config.toml
model = "image classifier"
crop_scale_min = 1
targets = ["family"]
parallel_block = false
inner_norm = false
layers = 8
positions = "rope"
residual_init = "none"
optimizer = "soap"
eps = 1e-08
grad_clip = 1.0
warmup_steps = 460
weight_decay = 0.05
Rows from block 4, named by matrix and row number. Rows with one number belong to one neuron. Each number is 128 + 24 x the weight over its row's rms, rounded and kept within 0 to 255. All counts start at 0. After the name is the row's rms in percent of the matrix's.
# gate: MLP gate (model.blocks.4.mlp.gate.weight, 512x192), inputs 48-95
# fc1: MLP up (model.blocks.4.mlp.fc1.weight, 512x192), inputs 48-95
# fc2: MLP down (model.blocks.4.mlp.fc2.weight, 192x512, transposed), outputs 48-95
gate.343 095 [120 169 122 163 141 154 130 161 114 112 170 168  99 104 140 119 133 121 170 153 116 120 112 106 159 116 135 130 129 126 117 119 134 167  97 139 158 149 134 151  75 112  91 141  97 130 124 100]
gate.344 101 [171  76 108 145 141 106 103 126 119 118 148 114 119  97 142 115 104 131 106 147 133 158  98 178 151 178 164 123 151 101 162 153 146 139 149 102 129 151 142  84 101  95 113 155 167 136 122 109]
gate.345 107 [127 121  94 146 120 115  73 124 146 114 124 106  85 123  90 129 156 179 151  85  99 106 100 161  78 110 151 158 128 169 135 104 136 134 134 106 147 141 113 181 125 125 144  55 111  95 145 109]
gate.346 089 [142 136 113 110 170 128 136 140 119 150 148  73 137 140  94 177 122 106 117 102 153 129 140 122 116 142 120 215 124 126 117 120 123 157 124 121 136 129 157 160 154 102 111 122 133 146 152  82]
gate.347 098 [149 129 105 159 170 139 122  95 156 168 103  66 113 117  84 122 102 131 126 113 102 122 140 163 141 133 138 116 162 147 144 136 108 128  99 146 141  89 160  93 132 117 139 137 117 117 136 111]
gate.348 098 [138 135 147 136 121  95 129 120 130 117 162 128 147  80 136 151 152 119 133 119 186 103 153 122 161 138  86 136 149 104 163 130 113 117  96 145 146 149 154 151 111  79 142 166  74 136 115 148]
gate.349 091 [142 158 102 122 129 141 101 123 165 164 157 156 136 154 152 118 145 137 154 108 124  99 131  87 100 157 155 188 137 139 100  81 143 131 150 136 129 148 141 134 123 135 169 127  95  86 134  92]
gate.350 088 [123 138 105 156  97 118  88 180 117 133 109  83 138 146 147 136  98 101  98 147 165 126  90 153  93 130 107 138 130 146 130  77 112 105 112 140 153 126 133 135 151 149 141 120 103 131 109 127]
gate.351 099 [158 103  91 143 159 127 145 104 162 114 161 126  91 153  79 130 146 178 132 171  95  98 147 108 146 155 112  97 115  99 102 175 112 116 138 120 107 157 133 125 120 118 149 183 131 125 139  92]
gate.352 115 [128  94 111 147  65 168 150 181  90 153 174 127 124 135 119  87 169 130 133 107 132 161 136 188 159  88 150 145 164 145 136 137  95 166 100 134 131 157 137 139 123 109 124 115 141 148 136 153]
gate.353 103 [137 100 134 167 135 122 124 131 196 110 130 116 109 121 128 170 121  97 157 138 170 172 120 158 145 122 172 141 100 164 144 103 107 138 133 128 124  82 142 136 169 116 134 106 104 121 126 129]
gate.354 107 [139 154 132 107 117 119 148 109  91  96 106  97 112 121  91  90 110  99 138 135 144 131 130 118 119 139 116 125 103 152 142 157 131 168 114  90 156 121 171  81 124 166 124 111  89 160 164 177]
gate.355 098 [114 142  86 156 119 140 106 153 138 109 124 143 144 137 102 118 144 151 142  65 154 107  71 136 142 134 128 121 118 117 133 151 100  94 114 149 130 101  58 114 146 158 131 148  83 133 128 116]
gate.356 110 [163 160 100 128  97 160  86 136 172 134 136 112 112  87 129 151 113 131 114 135  90 113 162 151 136 147 130 131 119 149 109 114 141 106 153 136 129 169 145 105 141  75 171 145 126 187 101 143]
gate.357 085 [141 131 149 105 126 116 152  95  93  89 137  89 140  97 142 122 157 174 131 161 134 146 159 173 117 155 102 141 143  92 127 112 148 105 131  92 155 161  92 142 139 182 120 132 120 136 118  99]
gate.358 103 [ 98  96  86  87 130 159 160 112 130 143 134 136 122 150  96 114 125 110 153 136 129 108 136 159 110 127 121  98 115 146 116 161 131 117  92 103 107  86 123 146 126 138 126 119 152 135 136  79]
gate.359 101 [125 147 117 155  85  98 127 136 118  93 155 158 117 116 142  98 112  94 119 131 165 120 146  92 127 109 133 109 107 128 184 154 150 132 126 151 115 119 105 133 151  92 106 153 110 125 135 145]
gate.360 108 [106 116 146 130  81 109 103  88 128 101 136 137 101 139 146 126  89 126 130 154 116 145 132 153 141 115 168 153 132 116 172 120 159 120 159 135 148 125 126 139 102 161 131 164 123 122  86 121]
gate.361 109 [150 146 136 113 101  97 135 118 101 106  98 128 123  88  90 132 116  60 179 114 137 112 122  97 136 153 139 108 157 121 120 111 159 107 119 161  90 127 113 133 160 158 171 138 136 119 100 138]
gate.362 098 [ 90 130 119 121 136  99 117 138 154 138 153 122 146 122 138 108  75 134 169 160  87 109 126 133 127 144 152 156 131 109 116 155 102 114 112  97 125 104 106 134 175  83  95 157 162 113 125 159]
gate.363 099 [124 163 119 131 152 135 108 140 133 127  99 150 121 110 160 166 123 107  70 169 130 112 156  87 138 119 148 136 107 130 147 163 115 110 105  96 120  98 161 112 128 127 109 111 149 159 140 138]
gate.364 101 [159 127 129 109 108  99 125 140 108 133 143 103 129 106 115 150 155 152 118 147 187 164 149 151  95  90 139 156 135 135 122  84 141 137 128  90 139 136 119  93 132 109 130 139 132 151 147 157]
gate.365 110 [119 105 112 153 153 140 132 117  88 139 110 167 110 120 118  98 143 113 131 138 177 119 134  81 156 127 174 145 142 166 150 180 158 114 121 158 127 106 130  97 101 119 160 184 137 143 119 122]
gate.366 097 [113 113 115 127 162 135 104 133  90 105 164 123 136  81 130  82 107 120  97 103 113 110 125 149 155 115 138 135 126 129 128 121 137 160 126 136 112 120 138 175 155 106 108 148 130  98 129 142]
gate.367 108 [117 125 125 122 140 100 125 161 155 127 148 133 147 141 136 144 101 141 141 167 109 120 113 151 162 125 109 139 146 139 157  99 183 130 166 127 115 118 128 172 142  83 144 114 153 112 182 138]
gate.368 087 [ 99 148 159  73 106 153 132  97 147  88  99 142 129 100 156 117 167  94 148  91 122 189  91 118 156 134 142 100 123 144 144 121  93 106 155  97 104  82 147 126 152 134 122 119 119 105 137 131]
gate.369 102 [110 114 117 125 135 133 157 145 123 127 104 130 152 127 146 119 113 114 138 138 122 129  98 140 135 167 128  93  94 118 119 143 118 171 112 137 162 155 125 104  95 137 141 134 126 156 149 127]
gate.370 096 [162  95  73 124 107 108  95 121 137 119 120 150 152 131 122 181 103 148 106 144 138 121 164 144 106 133 136 133  81 122 162 128 159 124 127 133 118 107 144 119 111 109 122 156 119 119 110 131]
gate.371 088 [ 91  86 111  92 161  91 129 110 168 124 135  74 132 148 100 142  93 110 141 116 128 136  93 182 105 121 117 123 116 108 105 135 105 157 124 135 109 140 146  93 138 164 129 210 154 132 136 122]
gate.372 104 [111 123 121 120 141 124 126 164 137 117 106 172 108 176  94  88 125 136 111 164 130 136 144 133 145 100 135 151 140 135 106 123 137 139 122 152 117 138 100 112 158 130 165 148 147 110 106  84]
gate.373 095 [142 112 131 105 117 155 140 110 145 144  98 171 124  93 167 172 145  96 157  54 123 137 130 117 168 175 138 153 134 148 132 155 152 158  89 114 136 111 137 109 123 124  97 134 115 107 122 142]
gate.374 102 [ 84 132 152 154 165 125 108 100 131 117 165 153 144 165 132 129 127 152 128 150 157 140 117 162 142 140 138 104 149 173 157 125 120 126  86 115 138 142 159 128 123 127 104 151 136 166 116 137]
gate.375 105 [142 123 162 152 140 110 173 145 126 133  90 110  78 108 113 189 136 114 109  97 105 117 112 161 150 142 156 136 155  66 146 155 155  97 128 125 154 107 179 121 177 155 102 145 129 118 145 115]
gate.376 092 [117  98 121 114  97 141 148 141 135 124 147 159 152 161 129 151 129 145 150 145 170  98 110 115 117 160 124 120 153 116  99 114 148 118 130 118 161 124 123 168 131  99 162  64 106 148 126 184]
gate.377 106 [137  90  94 147  77 189 117 122  99 167 121 146 119 169  93  88 120 128 171 149  70 127 139 157 139 117 116 123 148 165 125 116 156 163 122 162 114 109 144 149 122 133 137 124 117 133 129 109]
gate.378 100 [ 97 166 111  91 103  87 148 118 137 129 132 146 130 140 114 143 120 127  72 134 120 142 131 142  95 146 123 150 164 149 170 171 106 129 118  85 118 138 134 149 126 163 119 162 151 106 134 124]
gate.379 102 [127 137 150 120 141 136 131 130 114 120  97 107 161 103 166 104 142 149 117 102 151 103 135 152 101 157 151 126 119  81 105  99 177 118 136 129 147 138 162 148 124 132 115 131 159 118  98 107]
gate.380 101 [150  95 155 127 105 136 131 164 135 101 122 112 117 137 136 169 123 145 143 151 121 102 131 140 152 120  91 158 104 101 113 129 143 118 133 113 130 144 130 140 116 107 165 112 161 105 133 115]
gate.381 090 [136 104 105 113  85 142 170 141  71 155 162 133 131  93 136 160 107 152 106 118 161 153  69 156 158 131 113 126 115 134 128 158 133 118 185 139 114 110 116 114 162 131 157 103 180 136 166 121]
gate.382 111 [155 123 141 152 129 181 117 126 168 112 112 124  95 130 104 125 127 127 126 117 113 106 150 150 134 147 133 115 141 131 147 134 107 117 126  91 131 112 166 128 146  69  63 125 114 158 111 105]
gate.383 098 [138 174 178 136  84 131 121 119 100  85 104 152 106 175 144 115 163 132 159  84 158 123 124 123  98  94 146 134 122 138  89 112 132 129 131 124 150 142 105 105 111 145 148  95 159  99  90 119]
gate.384 093 [129 148 134 154 110 108  73 114 146 118 110 129 131 155  74 120 133 147 138 128 163 146 128 146 133 159 113 121 133 112 166 134  88 163 152 127 174 132 120 120 140 132 130 153 113 160 133  94]
gate.385 115 [ 88 148  88 136 119 100 128 109 104  95 146 141 137 141 119 116 139 114 143 114 178 140 137 142 122 146  99 136 101 122 118 110 129 140 132 139 127  76 119 103 147 141 114 140 110 127 136 123]
gate.386 101 [118 142 133 114 182 141 135 107 140 131  99 119 173 126 120 119 133 128 171 169 126 151 110 126 118 133 179 132 125 108 130 143 153 162 137 152 162 165 159 128 141 117 128 122 116 131  99 113]
gate.387 096 [125 134 103 116 159 169 125 109 101 135 110 124 115 156 123 167 144  90 137 138 192 161 120 124 122 111 106 140 119 100 115 129 101 114 129 125 165 110 151 102 120 103 134 166 179 101 122 119]
fc1.343 098 [152 133 114 132 139 136 128 140  95 143  95 129 175 100 149 129 125 115 109 102 122 145 114 153 128 180 163 172 109 118 100  73 179 101 126 147 116 118  75 109 129 106 121 154 193  92 133 106]
fc1.344 104 [140 118 146 136 135 142 148 116 156 151 152  91 161 102 101 142 101 105  94 145 167 167 103 142 142 172 151 119  94 113  86 110 142 135 129 157 123 154 120  99 129  81 126 118 141 113 125 100]
fc1.345 096 [112 119  90 161 156 125 108 100 145 158  92 180 119  95 122 119 127 134 116 102 147 108 115 137 189 136 155 135 122 125 160 132 117 131 127 130 113 131  98 172 153 175  85  81 112 116 124 116]
fc1.346 091 [141 151 121  99 156 118 136 159 150 139 115 128 108  96 111 135 135 171 108 130 168 155 171 113 151 173 138 117 106 126 155 218 104 153 125 129 127  76 106 162 114 109 112  97 110 154 125 118]
fc1.347 094 [153 147 116 119 126 129  87 152  97 136  79 120 114 131 169 151 112  99 125  84 106 115 150  94 140 139 132 156 121 130 121 170 106 125 183 164 131 134  67 104 198 154 158 135  89 110 124 126]
fc1.348 098 [128 137 117 120 121 100 121 151 145 145 102 101 125  88  98 132 167 141 132 137 142 116 157 145 131 145 132 110 135 102 137 128 128 124 164 140 178 133 151 138 143 133 134 165 142 123 103 190]
fc1.349 095 [145 151 134 104 182 117  97 169 138 144 143 155 154 122 162  79 141 125 179 104 118 142 120 110 150 122 155 152 152 142 123  87 131 125 116 145 144 174 162 151 125 136 179 145  85  87 155 104]
fc1.350 098 [139 164 101 149 100 123 116 122 146 147 100 142 120 105 167 123 122  89 101 101 117 132 146 165 128 161 116 115  94 121 139 151 146 134 119 126 162 136 133  83 122 170 173 162 160  92  89 147]
fc1.351 101 [138 134 128 150 132 111 140 160 154 104  98 108 148 163  97 119 154 126 100 136 122 116 142 122 182 141 121  94 148 140 153 104 120  63 131 161 132 170 132 134 154 111 143 153  93 143 128 125]
fc1.352 112 [172 145 147 108 140 156  97 140 130 140 124 119 105 108 129 130 121 105 134  75 109 127 108 127 170 131 110 127 164 193 136 107  92 168 164 143 108  93 164 118 162 146 123 145 133 117 140 100]
fc1.353 100 [ 87 111 138 137 158 134 156 145 104 173 105 102 103 135 128 128  87 131 129 151 136 116 129 105 164 103  95 170 132 101 145 127 145 112 109 129 127 107 112 129 140 204 123 167 110 156 117 123]
fc1.354 109 [148 120 143  95 123 127 128  79 149 152 145 122 113  99  95 123 136 139 155 114 130 101 125 133 148 135  83 101 116 139 145 144  83 100 144 115  98 116 164 128  94 103 102 100 136 106 100 123]
fc1.355 097 [121 140 157 148 102 126 140 134 109 103 119 117 133 138 123 131 109 147 100  87 141 104 165 133  88 137 106 149 127 171 146  77 117 104 117 129 109 111 146 148 154 113 149 119 155 143 171 149]
fc1.356 107 [130 100 118 142  89 114 129 130 172 132 139 131 113 125 164 165 125 112 132 164 126 161 136 120 147 105 155 133 121 113 113  83 141 121 111 123 135 105 135 132 118 122  96 121 122 115 128 154]
fc1.357 098 [ 90 197 122 105 133 135  75 166 111 142  64 148 131 186 133  78 104 110 123  77 149 107 111 119 123 105 144 141 115 117 137 127 131 154 159 120 138 130 125  99 101 132 163 129 109 113 143 130]
fc1.358 111 [131 135  96 125 130 129 146 140 137 123 145 106 125 135 109 129 123 129 196 140 143 136 131 130 159 122 128 148 135 137 103 145 117 148  91  72  93 135 122 110 148 129 155 125 121 154  86 105]
fc1.359 089 [ 98 133 145 164 159  72 159 126 120 123 156 144 122 152 116 138 158  96  81 121 154 119 135 121 114 137 105 167 120 161 169 143 126 125 172 159 115 127 102 122 133 128 110  92 148 125 135 155]
fc1.360 099 [114 138 172  90 102 117  86 130 148 151 158 137 158  84 113 151 143  81 137 164  99  93 136  85 149 145 108 140 143 148 144  92 118 152 114 111 164 152 116 117 111 145 164 151 121 147 111  92]
fc1.361 108 [126 154 158 125 111 131 138 152 141 128  78 134 113 141 144 113 102 102 128 141 100 116 130  76 139 154 128 167 121 122  62  87 144  67 123 111 151  85 128 110 138 126 125 114 155 128  98 104]
fc1.362 108 [125 143 135 119 138 123 103 122 134 166  89 135 101 167 186 133 144  91 147 139 107 114 136 149 114 123  93 104 113 127  97 131 159  88 140 113 150 111 103 114 149 119 116  80 116 102 111  83]
fc1.363 099 [173  74 139 126  99 100 111 139 188 106 146 119 121 157 129 159 123 102 127 160 160 107 126 177  92  71 142 134 149 112 144 125 184 142  99 159 146 169 108 140 128 130  80  95 113 161 127 126]
fc1.364 102 [165 145 115  94 106 108  97 155 109 146  90 123  90 131 114 148 123 119 102 136 164 168 143 117 145 109 168 114 133 101 174 115 132 111 155 101 154 148 158 133 133 103 174 166  88 126 124 146]
fc1.365 106 [ 99 123 160 117 142 114 165 148 124  96 153 140 136 114 118 123  93 136 134 141 100 102 122 139 133 115  94 152 127  91 112 152 151 155 146 123 123 129  96 103 121 108 115 139 122 125 167 122]
fc1.366 097 [111 184 141 112 123 125 138 126 118 122 109 108 112 138 119 153 126 128 141 164 114 130 132 104 119 133 152 139 134 138 152 109  91 128  85 106 137 127 163 180 136 126 119 145  81 168 114 120]
fc1.367 111 [140 165 116  93 137 121 116 112 129 117 102 126 144  90  89 154  73 116 124 131 122 172 114 101  95 154 122 115 141 140 145 126 116 173 130 124 113 125 153 136 160 107 115 104 186 112 160 130]
fc1.368 088 [185  90 133 176  74 112 148 141  84 125 112 132  91 120 126 105 125 115 137 140 110 101 139 158 149 134 188 128  95 114 109 110 151 120 106 184 110 167 141 117 101 151 142 133 109 120 135 161]
fc1.369 099 [101 152 113 104 118 151 136 108  95 138  78 111 128  74 127 128  66 127 147 148 133 144  97 133  91 110 105  90 112  95 141 134  84 152 124 163 138 164 133  95 133 152 151 146  79 159  97 114]
fc1.370 099 [ 67 146 146 130 175 136 163 117 102 139 140 146 171 125 161 100 129 136 110 114 111 112 110 121 188 128 127 115 138 124 151 121 107 151 152 112 123 129 123 128 121 157 105  73 148 129 150 118]
fc1.371 095 [101 149 123 111 105 126 128 146 134  91 121 126 106 132 141 139 119 177 177 142 117 147 111 141 136 178 162 164 148 141 133 173 125 133 125 133 130 107 110 137 141 100 140 131 128 101 109 146]
fc1.372 096 [129 124 126 141 126 111 141 126 136  97  71  80 129 139  95 142 127 149 125 112 177 109  89 144 166 146 138 115 137 154 133 165 127 167 114 134 125 133 105  97 106  97 140 169  99 119 124 130]
fc1.373 104 [158 124 162  90 137 121 133 126 154 120 124 155 143 133 101  99 117 117 115  96 116 111 122 172 145 117 119 132 133 130  98 131 123 146 144 134 130 133 103 110 166 160 126 143  76 104  82 126]
fc1.374 098 [ 76 146 148 138 134 114 146  86 132 110 131 153 155 112 112 141 150 140 102 161 110 139 115 155 131 128 144 122 109 180 135 139 179  71 161 130 149 150 127 148  72 117 140 130 154 123 116 134]
fc1.375 103 [148 171  83 104 153 118  84 117 109 106  81 133 130 114 139 105 115 120 139 161 136 145 131 114 119 136 143 107  75 145 125  85 105 147 143 130 100 152  99 125 131  89  77 124 101  99 149 145]
fc1.376 097 [ 91  93 145 136 127 104 137 101 161 125 157 163 105 103 101 151 168 112 174 163 136 140 103 144  95 134 124 121 107 106 121 138 150 144 140 147  94 135 161 143 100 131 109 131 141 167 119 195]
fc1.377 101 [ 96 131 135 122 137 121 117 122  89 145 109 158 105 118 181 135  83 160 136  80 100 145 101 159 128  93 139  77 166 115 165 134 146 129 123 161 177 143 105 119 153 120  97  90 164  88  86  91]
fc1.378 102 [159 150 109 119 128 136 108 103 146 129 128 144 113 152 162 116 102 153 116 126 117 113 143 153 112 106 117 115 133 107 108 124  94 141 157 125 160 132 163 133 150 139 120  82 120 168 105 110]
fc1.379 103 [141 128 104 125 128 137 193 129 145 143 123 127 107 111 150 132 136 165 126 146 170 150  84 130 138 153 116 110 136 106 140 114 141 126 141 148 111 139  62 173  39 121 118 105 120 179 117 149]
fc1.380 106 [136  92 129 148 164 136 194 128 128  72 184 142 109 118 125 140 130 116 165 151 137 134 145 115 136 135  90  97 148 113 141 114 148  86 113 107 100 165 119  95 155 139 115 106 128 168 152 195]
fc1.381 092 [ 99 101 129  91 165 157 128 114 141  93 153 154 124  84 157 115 165 152  92 173 106 141  97  96 130 151  74 126 116 159 111 116 110 128 141 169 151 120 135 115 121 132 149 153 145 141  98 118]
fc1.382 106 [147 148 135 135 144 134 127 129 120 179 128 145 195 147  98 128 131 159 109 131  96 121 128 102 177 155 147 111 115 117 114 112 102 110  96 107 139 191 129 104  95 149 161 124 156 163 144  99]
fc1.383 099 [137 118 155 116  91 141 123  98 113 113 126 150  80 191 147 142 100 115 119 108 155 113 123 160 164  78 118 118  90 126  97 143 149 162 147 136 111 124 118  89  99 119 104  91  97 158  88 149]
fc1.384 101 [147 129 116 124 147 153 124 175 188 108 119 184 148 123 156 148 126 166  88 168 117 118 115 112 122  94 138 131 147 108 120 175 133 129 139 126 127 110 162 150 116 122 125 102 102 109 126 102]
fc1.385 112 [116 123 154  87 133 103 153 124 136 117 151 139 132 149 145 150 135 123 153 102 155  97  75 128 170 147 167 114 106 154  85 160 152 105 109 150 148 100 171 100 107 138  91 175 103 130 114  99]
fc1.386 103 [ 88 174 130 149 172 160 128 149 126 114  85 189 105 155 149 143 123 113  71  77 124 104  84 154 165 143 121 120 101 139 158 124 110 108 180 150 116 128  97 162 140 126 119  98 132 106 190  97]
fc1.387 097 [122 131 143 142 119  82 122 138 119 112 181  99 148 163 121 109 115 106 111  92 117 139 123  53  94 106 125 134 134 128 101 150 138 138 193 133 138 137 107 122 122 116 106 136 123 146 105  91]
fc2.343 095 [154 132 129  96 134 133 137 121 149 108 121 116 130 179 121 129 101 103 149 139 124 152 140 134  99 117 113 122 150 161 124 106 136 116  82 125 131 106 148 108 163 104 118 120 153 144 126  95]
fc2.344 101 [129 197 100 133 145 142  95 131 124 131 106 147 115 134  93 122 155 131 132 142 119 142 144 119 123 110 151 128 134 158 134  96 152  99 129 140 147 159 127  98 137 125 164 150 180  93 105 121]
fc2.345 098 [103 154 103 124 119  85 107 140 159 132 107 110 108  79 132 152 100 133 150 124 143 119 157  94  86 109 111 127 116  80 160 158 103 152 198 147  88  80 165 112 163  84 118 109 149 123 107 156]
fc2.346 096 [122 125 118 115 115 139 148 150 167 107 118 126 141 133  93  95 146 158 121 149 123 145 134 116 140 152  76 179 118 138 113 170 111 174 105 140 140 189 150 115 105 155  95 143 153 106 123  71]
fc2.347 103 [127 124 146 140 121 115 141 133 130 132 123 133 183 143 151 164 114  47 144 125 139 152 164 122 107 163 145 157 130 116 152 114 158 138 152 138 178 130 125 120 117 129 148 125 175  89 148 102]
fc2.348 102 [144 192 126 131 131  55  84  89 145 143  86 129 135 123 121  98  99 110 140 110 103 119 125 120 180 141 136 158 162 135 123 125 119 110 103 174 117 144  89 124 138  80 135 122 148 115  96 128]
fc2.349 098 [106  96 166 134  97 161 141 118 123 134 149 181 141 136 113 112 159 102 127 115 144 158 107 118 180 123 111 123  93 157  88  77 130 121 152  96 127 135 101  93 114 103 140  78 105 123 108 184]
fc2.350 091 [127 147 137 140 127 140  99 141 109 101 119 129 174 150 118 119 144 125 132 169 117 149 168 103 128 134 115 153 136 150 134 107 111  96 115 130 128 143 145 105 150 105 142 122  80  57 133 158]
fc2.351 095 [146 107 189 147 112  99 133 116  89 113 138 165 120 161 153 135  95 120 110 144 106  98  89 152 145 134  89 155 100 186 140 151 121 155 137 134 128 147 116 139 109 128 122  96 110  99 146 128]
fc2.352 104 [ 95 165 106 125 123 109  96 118 126 151 149 120 112 131 143 145 147 170 159 140 167 154 100  74 121 138 170 131 116 121 144 131 144 125 129  83 132 137 100 125  96 162 104 161 146 138 148 118]
fc2.353 098 [104 122 110 140 148 136 131 126 122 162 158 160 146 119 166  89 138 135 122 161 118  74 143 147 118 131 177 143  98  91 157 105 137 157 132 118 106 123 133 137 133 143 151 136 140  89 159 124]
fc2.354 099 [113 128 157 131 113 114 157 105 150 117 157 131 103 106 113  88 162 132 149 118 141 123 143 134 129 168 122 135  89 152 143  96 124 138 138 114 138  90 182 133 166 130 144 111 130 115  76  78]
fc2.355 104 [ 80 160 118 138 114 119 132 143 153 132 155 111 136 131 150  89 123 150 142 129  55 145 102 146 135 126 133 134 138 155 163 148 127  77 105 118  99  97 127 129 156 147 161 148 107 121 155 177]
fc2.356 107 [177 119 116 128 133 104 140 146 117 114 110 145 150 141 135 140 142  91 113 141 138 143 147 104 124 139 116 124 147 108 126 143  84 102 109 103 120 134 132 151 165 125 105 138 151  96 131 146]
fc2.357 094 [129 133 173 142 132 132 116 119 155 154 149 115 173 107 141 119 111 169  88 129 130 123 128 143 121 111  98 135 117 135 146 158 126 146 108 110 149 160 104 184 165 124 109 143 111 107 158 148]
fc2.358 103 [115 101 125 165 118 166 160 149 157 169 138 142 149 161 164 122 151 118  79  93 113 118 102 134 154  97 100 105 112 115 161  92 121 148  86 108 125 154 124 141  91 119 162 104 155 153 114  87]
fc2.359 101 [144  83 132 118 136 142 137 113 131 118 112 149 124 112 138 149 125 111 138 123  95 163 105 152 150 113 128  95 112 168 157  93 142  94 179 132 103 169 134  84  63 116 140 111 107 139 110 126]
fc2.360 099 [ 96 149 111  83 132  87 100 122 135 144 138 138 107 100 152 131 102 176 106 113 175  91 137 116 126 118  99 148 110  84 127 139 114 127  84 184 102 154 135 105 152  99 163 167 156 104 136 135]
fc2.361 102 [144 110 128 144 111 136 108 102 129 119 133 121 102 102 112 124 154 104  82 138 116 129 136 136 109 122 138 173 125 101 123 126  80 141 168 123  91 129 139 105 111 143 118  88 126  74 120 128]
fc2.362 104 [ 89 112 142 121 132 143 104 121  98 111 112 140 152 115  85 114 116 133 172 138 101  99 123 164 101 139 105 108 140 104 123 164 143 154 143 145 133 184 108 104 157 133 116 141  84 123 103 166]
fc2.363 100 [130 166 106 152 134 145 104 122 153 111 117 141 161 145 114 120 144 169 163 119 124 106 128 139 161 141 119 112 153 137 123 124 122 135 150  85 147 171 162 171 140 116 122 101  90 150 110 114]
fc2.364 102 [172  93 113 137  86 117 125 130 135 144  84 119 126 109 115 129 148 114 131 109 153 131 107  69 135  94 122 118 119 113 122 103 129 121 184 137 121 117 121 178 112  92 148 179 115 131 117 159]
fc2.365 105 [181 117 138 141 137 125 160 102 111 127  89 107 130 124 144 152 126 122 130 154 171 135  69 103 169 109 139 146  88 114 141 120 142 142 114 114 111 104 132 123 127 153 105 134 117 136 168 114]
fc2.366 097 [129  87 119 107 138 120 175 112 126 141 142 141 122 124 131 102 169 164 167 151 144 175 159 147 111  94  71 133 139  84 158 167 149 140 169 116 136  99 132 149 120  90 145 131 107 111 136 154]
fc2.367 097 [ 96 139 117 127 125  97 139 152 106 156 136 128 122 109 127 127 124 141  96 136 110  77 152 100 151 163 113 127 123  97  79 131 135 145 133 181  60 135 158 135 118  79 142 125 168 107 157 108]
fc2.368 090 [161 173  92 144  88 172 116 128 123 137 103 134 145 139 159 113 147 137 154 118 142 149 127 152 126 123 101 103 101 118 136 167 146 129 134  94  84 155 158 146 116 157  87 121 122 129 143 114]
fc2.369 099 [134 147 117 123 134 162 122 140 135 127 132 104 143 102  93 129 138 144 112 107 179 102 145 160 128 157 168 149 129 131 167  96 123 157  72 159  99 130 129 146 141 137 114 128 112 137 182 150]
fc2.370 103 [ 90 138 132 110 170 125 133 132 128 118 100 149 176 116 151 145 155 147 131  98 151 176 116 139  73  92  86 103 121 134 136  83 128 186  96 119 149 113 125 116 167 146 135 101 156 125 116 108]
fc2.371 096 [145 127 113 125 149 166 111 140 136 107 129 152 117 130  75 113 124 116 158 144 141 132 158 133 121 139 139 133 116 122 133 114 131 181 134 141 134 117 142 124 116  99 153 111 132 130 146 135]
fc2.372 094 [111 127 135 136 126  99 125 124 125 106 167  68 155  98 138 130 113  99 141 171 143 127 191 108 127 161  93  87 143 170 147 126 117 105 119  88 145 122 136 114 142 122 105 151 153 133 134 112]
fc2.373 100 [108 158 165 157 131 149 137 102 124 162  84 146 148 164 107 133 137  72  92  92 125 146 153 126 117 112  81 125 120 158 137  96 121 160 164 117 154 170 106 162  75 117 139 148  87 132 142 104]
fc2.374 101 [117 106 150 161 125 138 122 114 132 165 132 129 136  92 117 130 124 165 108 126 156 143 155 124 174 148 113 102 133 160 170 163 125 136 107 125 179 110 160 139 141 136  97 128 122 141 106 111]
fc2.375 101 [109 163 151 156 151 189 128 114 159 110 126 155 129 121 163 125 120 113 142 112 157 152 131 133  98 116 137 138 115 104  90 144  98 128  87 135  84 144 139 134 159 133 153 158 128 102 137 112]
fc2.376 105 [115 149 134 127  97 131 144 145 130 132  76 134  83 133  98  86  68 144  82 130 105 145 114 128 128 137 134 137 133  79 107 173 146 108 110  82 129 139 130 139 130 144  98 155 139 145 139 121]
fc2.377 099 [ 90 139 116  84 147 127 112 135 123 134 121 151  92 126 162  95 155 162  75 170 131  96 159 134 125 142  63 111 100 141 133 145 138  87 125  80 173 133 192 117 103 165  98 148 130 116 146 142]
fc2.378 097 [159 126 155 123 148 135 130 133 134  92  97 105  96 116 148 147 103 139 135 130 143 137 138 125  99 118 126 162 175 148  94 121  87 126 134 205 142 109 108 141  96 119 140 117 103  98 145 141]
fc2.379 110 [175 121 104 116 100 131 112 109 150 127 116 102 134 125 125 146 160 136 143  81 148 147 143 148 132  89 129 151 105 133 137  96 120 128 130 176 142 102 176 153 137 191 129 149 102 145 139 140]
fc2.380 100 [139 131 133 148 161 144 166 165 135 127 105 150 129 129 133 152 135 143 133 123 110 169 142 151  93 139 134 153 137  92 109 141 114 121 131 182 138 148 105 139 131 124 130 144 137 103 186 171]
fc2.381 095 [100 139 148 124 118 162 143 139 131  67 116 104 136 106  99  77 137 141 112 113 122 134 111  88 147 125  99 182 127 114 159 105 162 109 126 160 124  87 130  71 102 148 137 165 111 163 125 117]
fc2.382 096 [104 194  80 122 133 136 116 170  99 125 145 132  97 140 106 117 100 125 156 130 119 164 107 140  97 122 152  89 120 135  84 121 137 106 142 114 129 134 132  77 114  77  91 132 154 124  93 162]
fc2.383 095 [105 150  69 122 144 109 110 139 142 165 132 125 128 130 127 163 131  81 125  90 102 151 144 158 139 164 123 108 139 170 109 172 106 135 167 158 128 133 163 101 119 166 111  99 121 135  69 164]
fc2.384 094 [142 152 121 116 133  85  90  78 129 127 121 123 121 152 123 111 160 147 166 163 154 151  97 147 128 110 131  81 107 107  97  96 126  90 106 123 131 112 149 101  93 105 135 159 144 145 172 186]
fc2.385 101 [160  38 141 148 118 118 146 148 128 135 164 158 103 130 116 123 112  88 122 164  89 131 124 103 130 110 123 137 131 147  99 121 144 117 150 133 139 153 121 144 159 128 131 141 123 107 134  93]
fc2.386 100 [ 92 118  77 124 105 144 100 125 115  60 145 109 146 155 162 127 117 146  81 118 128 152  81 132 112 125 170 160 142 183 123 116 150 139 133 105 107 126 146 145 130 109 128 121 125 140 116 113]
fc2.387 094 [178 166 115 134 107 132 131 115 124 115 155 167 136 118 144 147 132  91 168 136 166 133 157 111 147 123 108 138 119  98  77 129  96  86 130 114 142 155 150 130  99 118 132 179 154 140 131 151]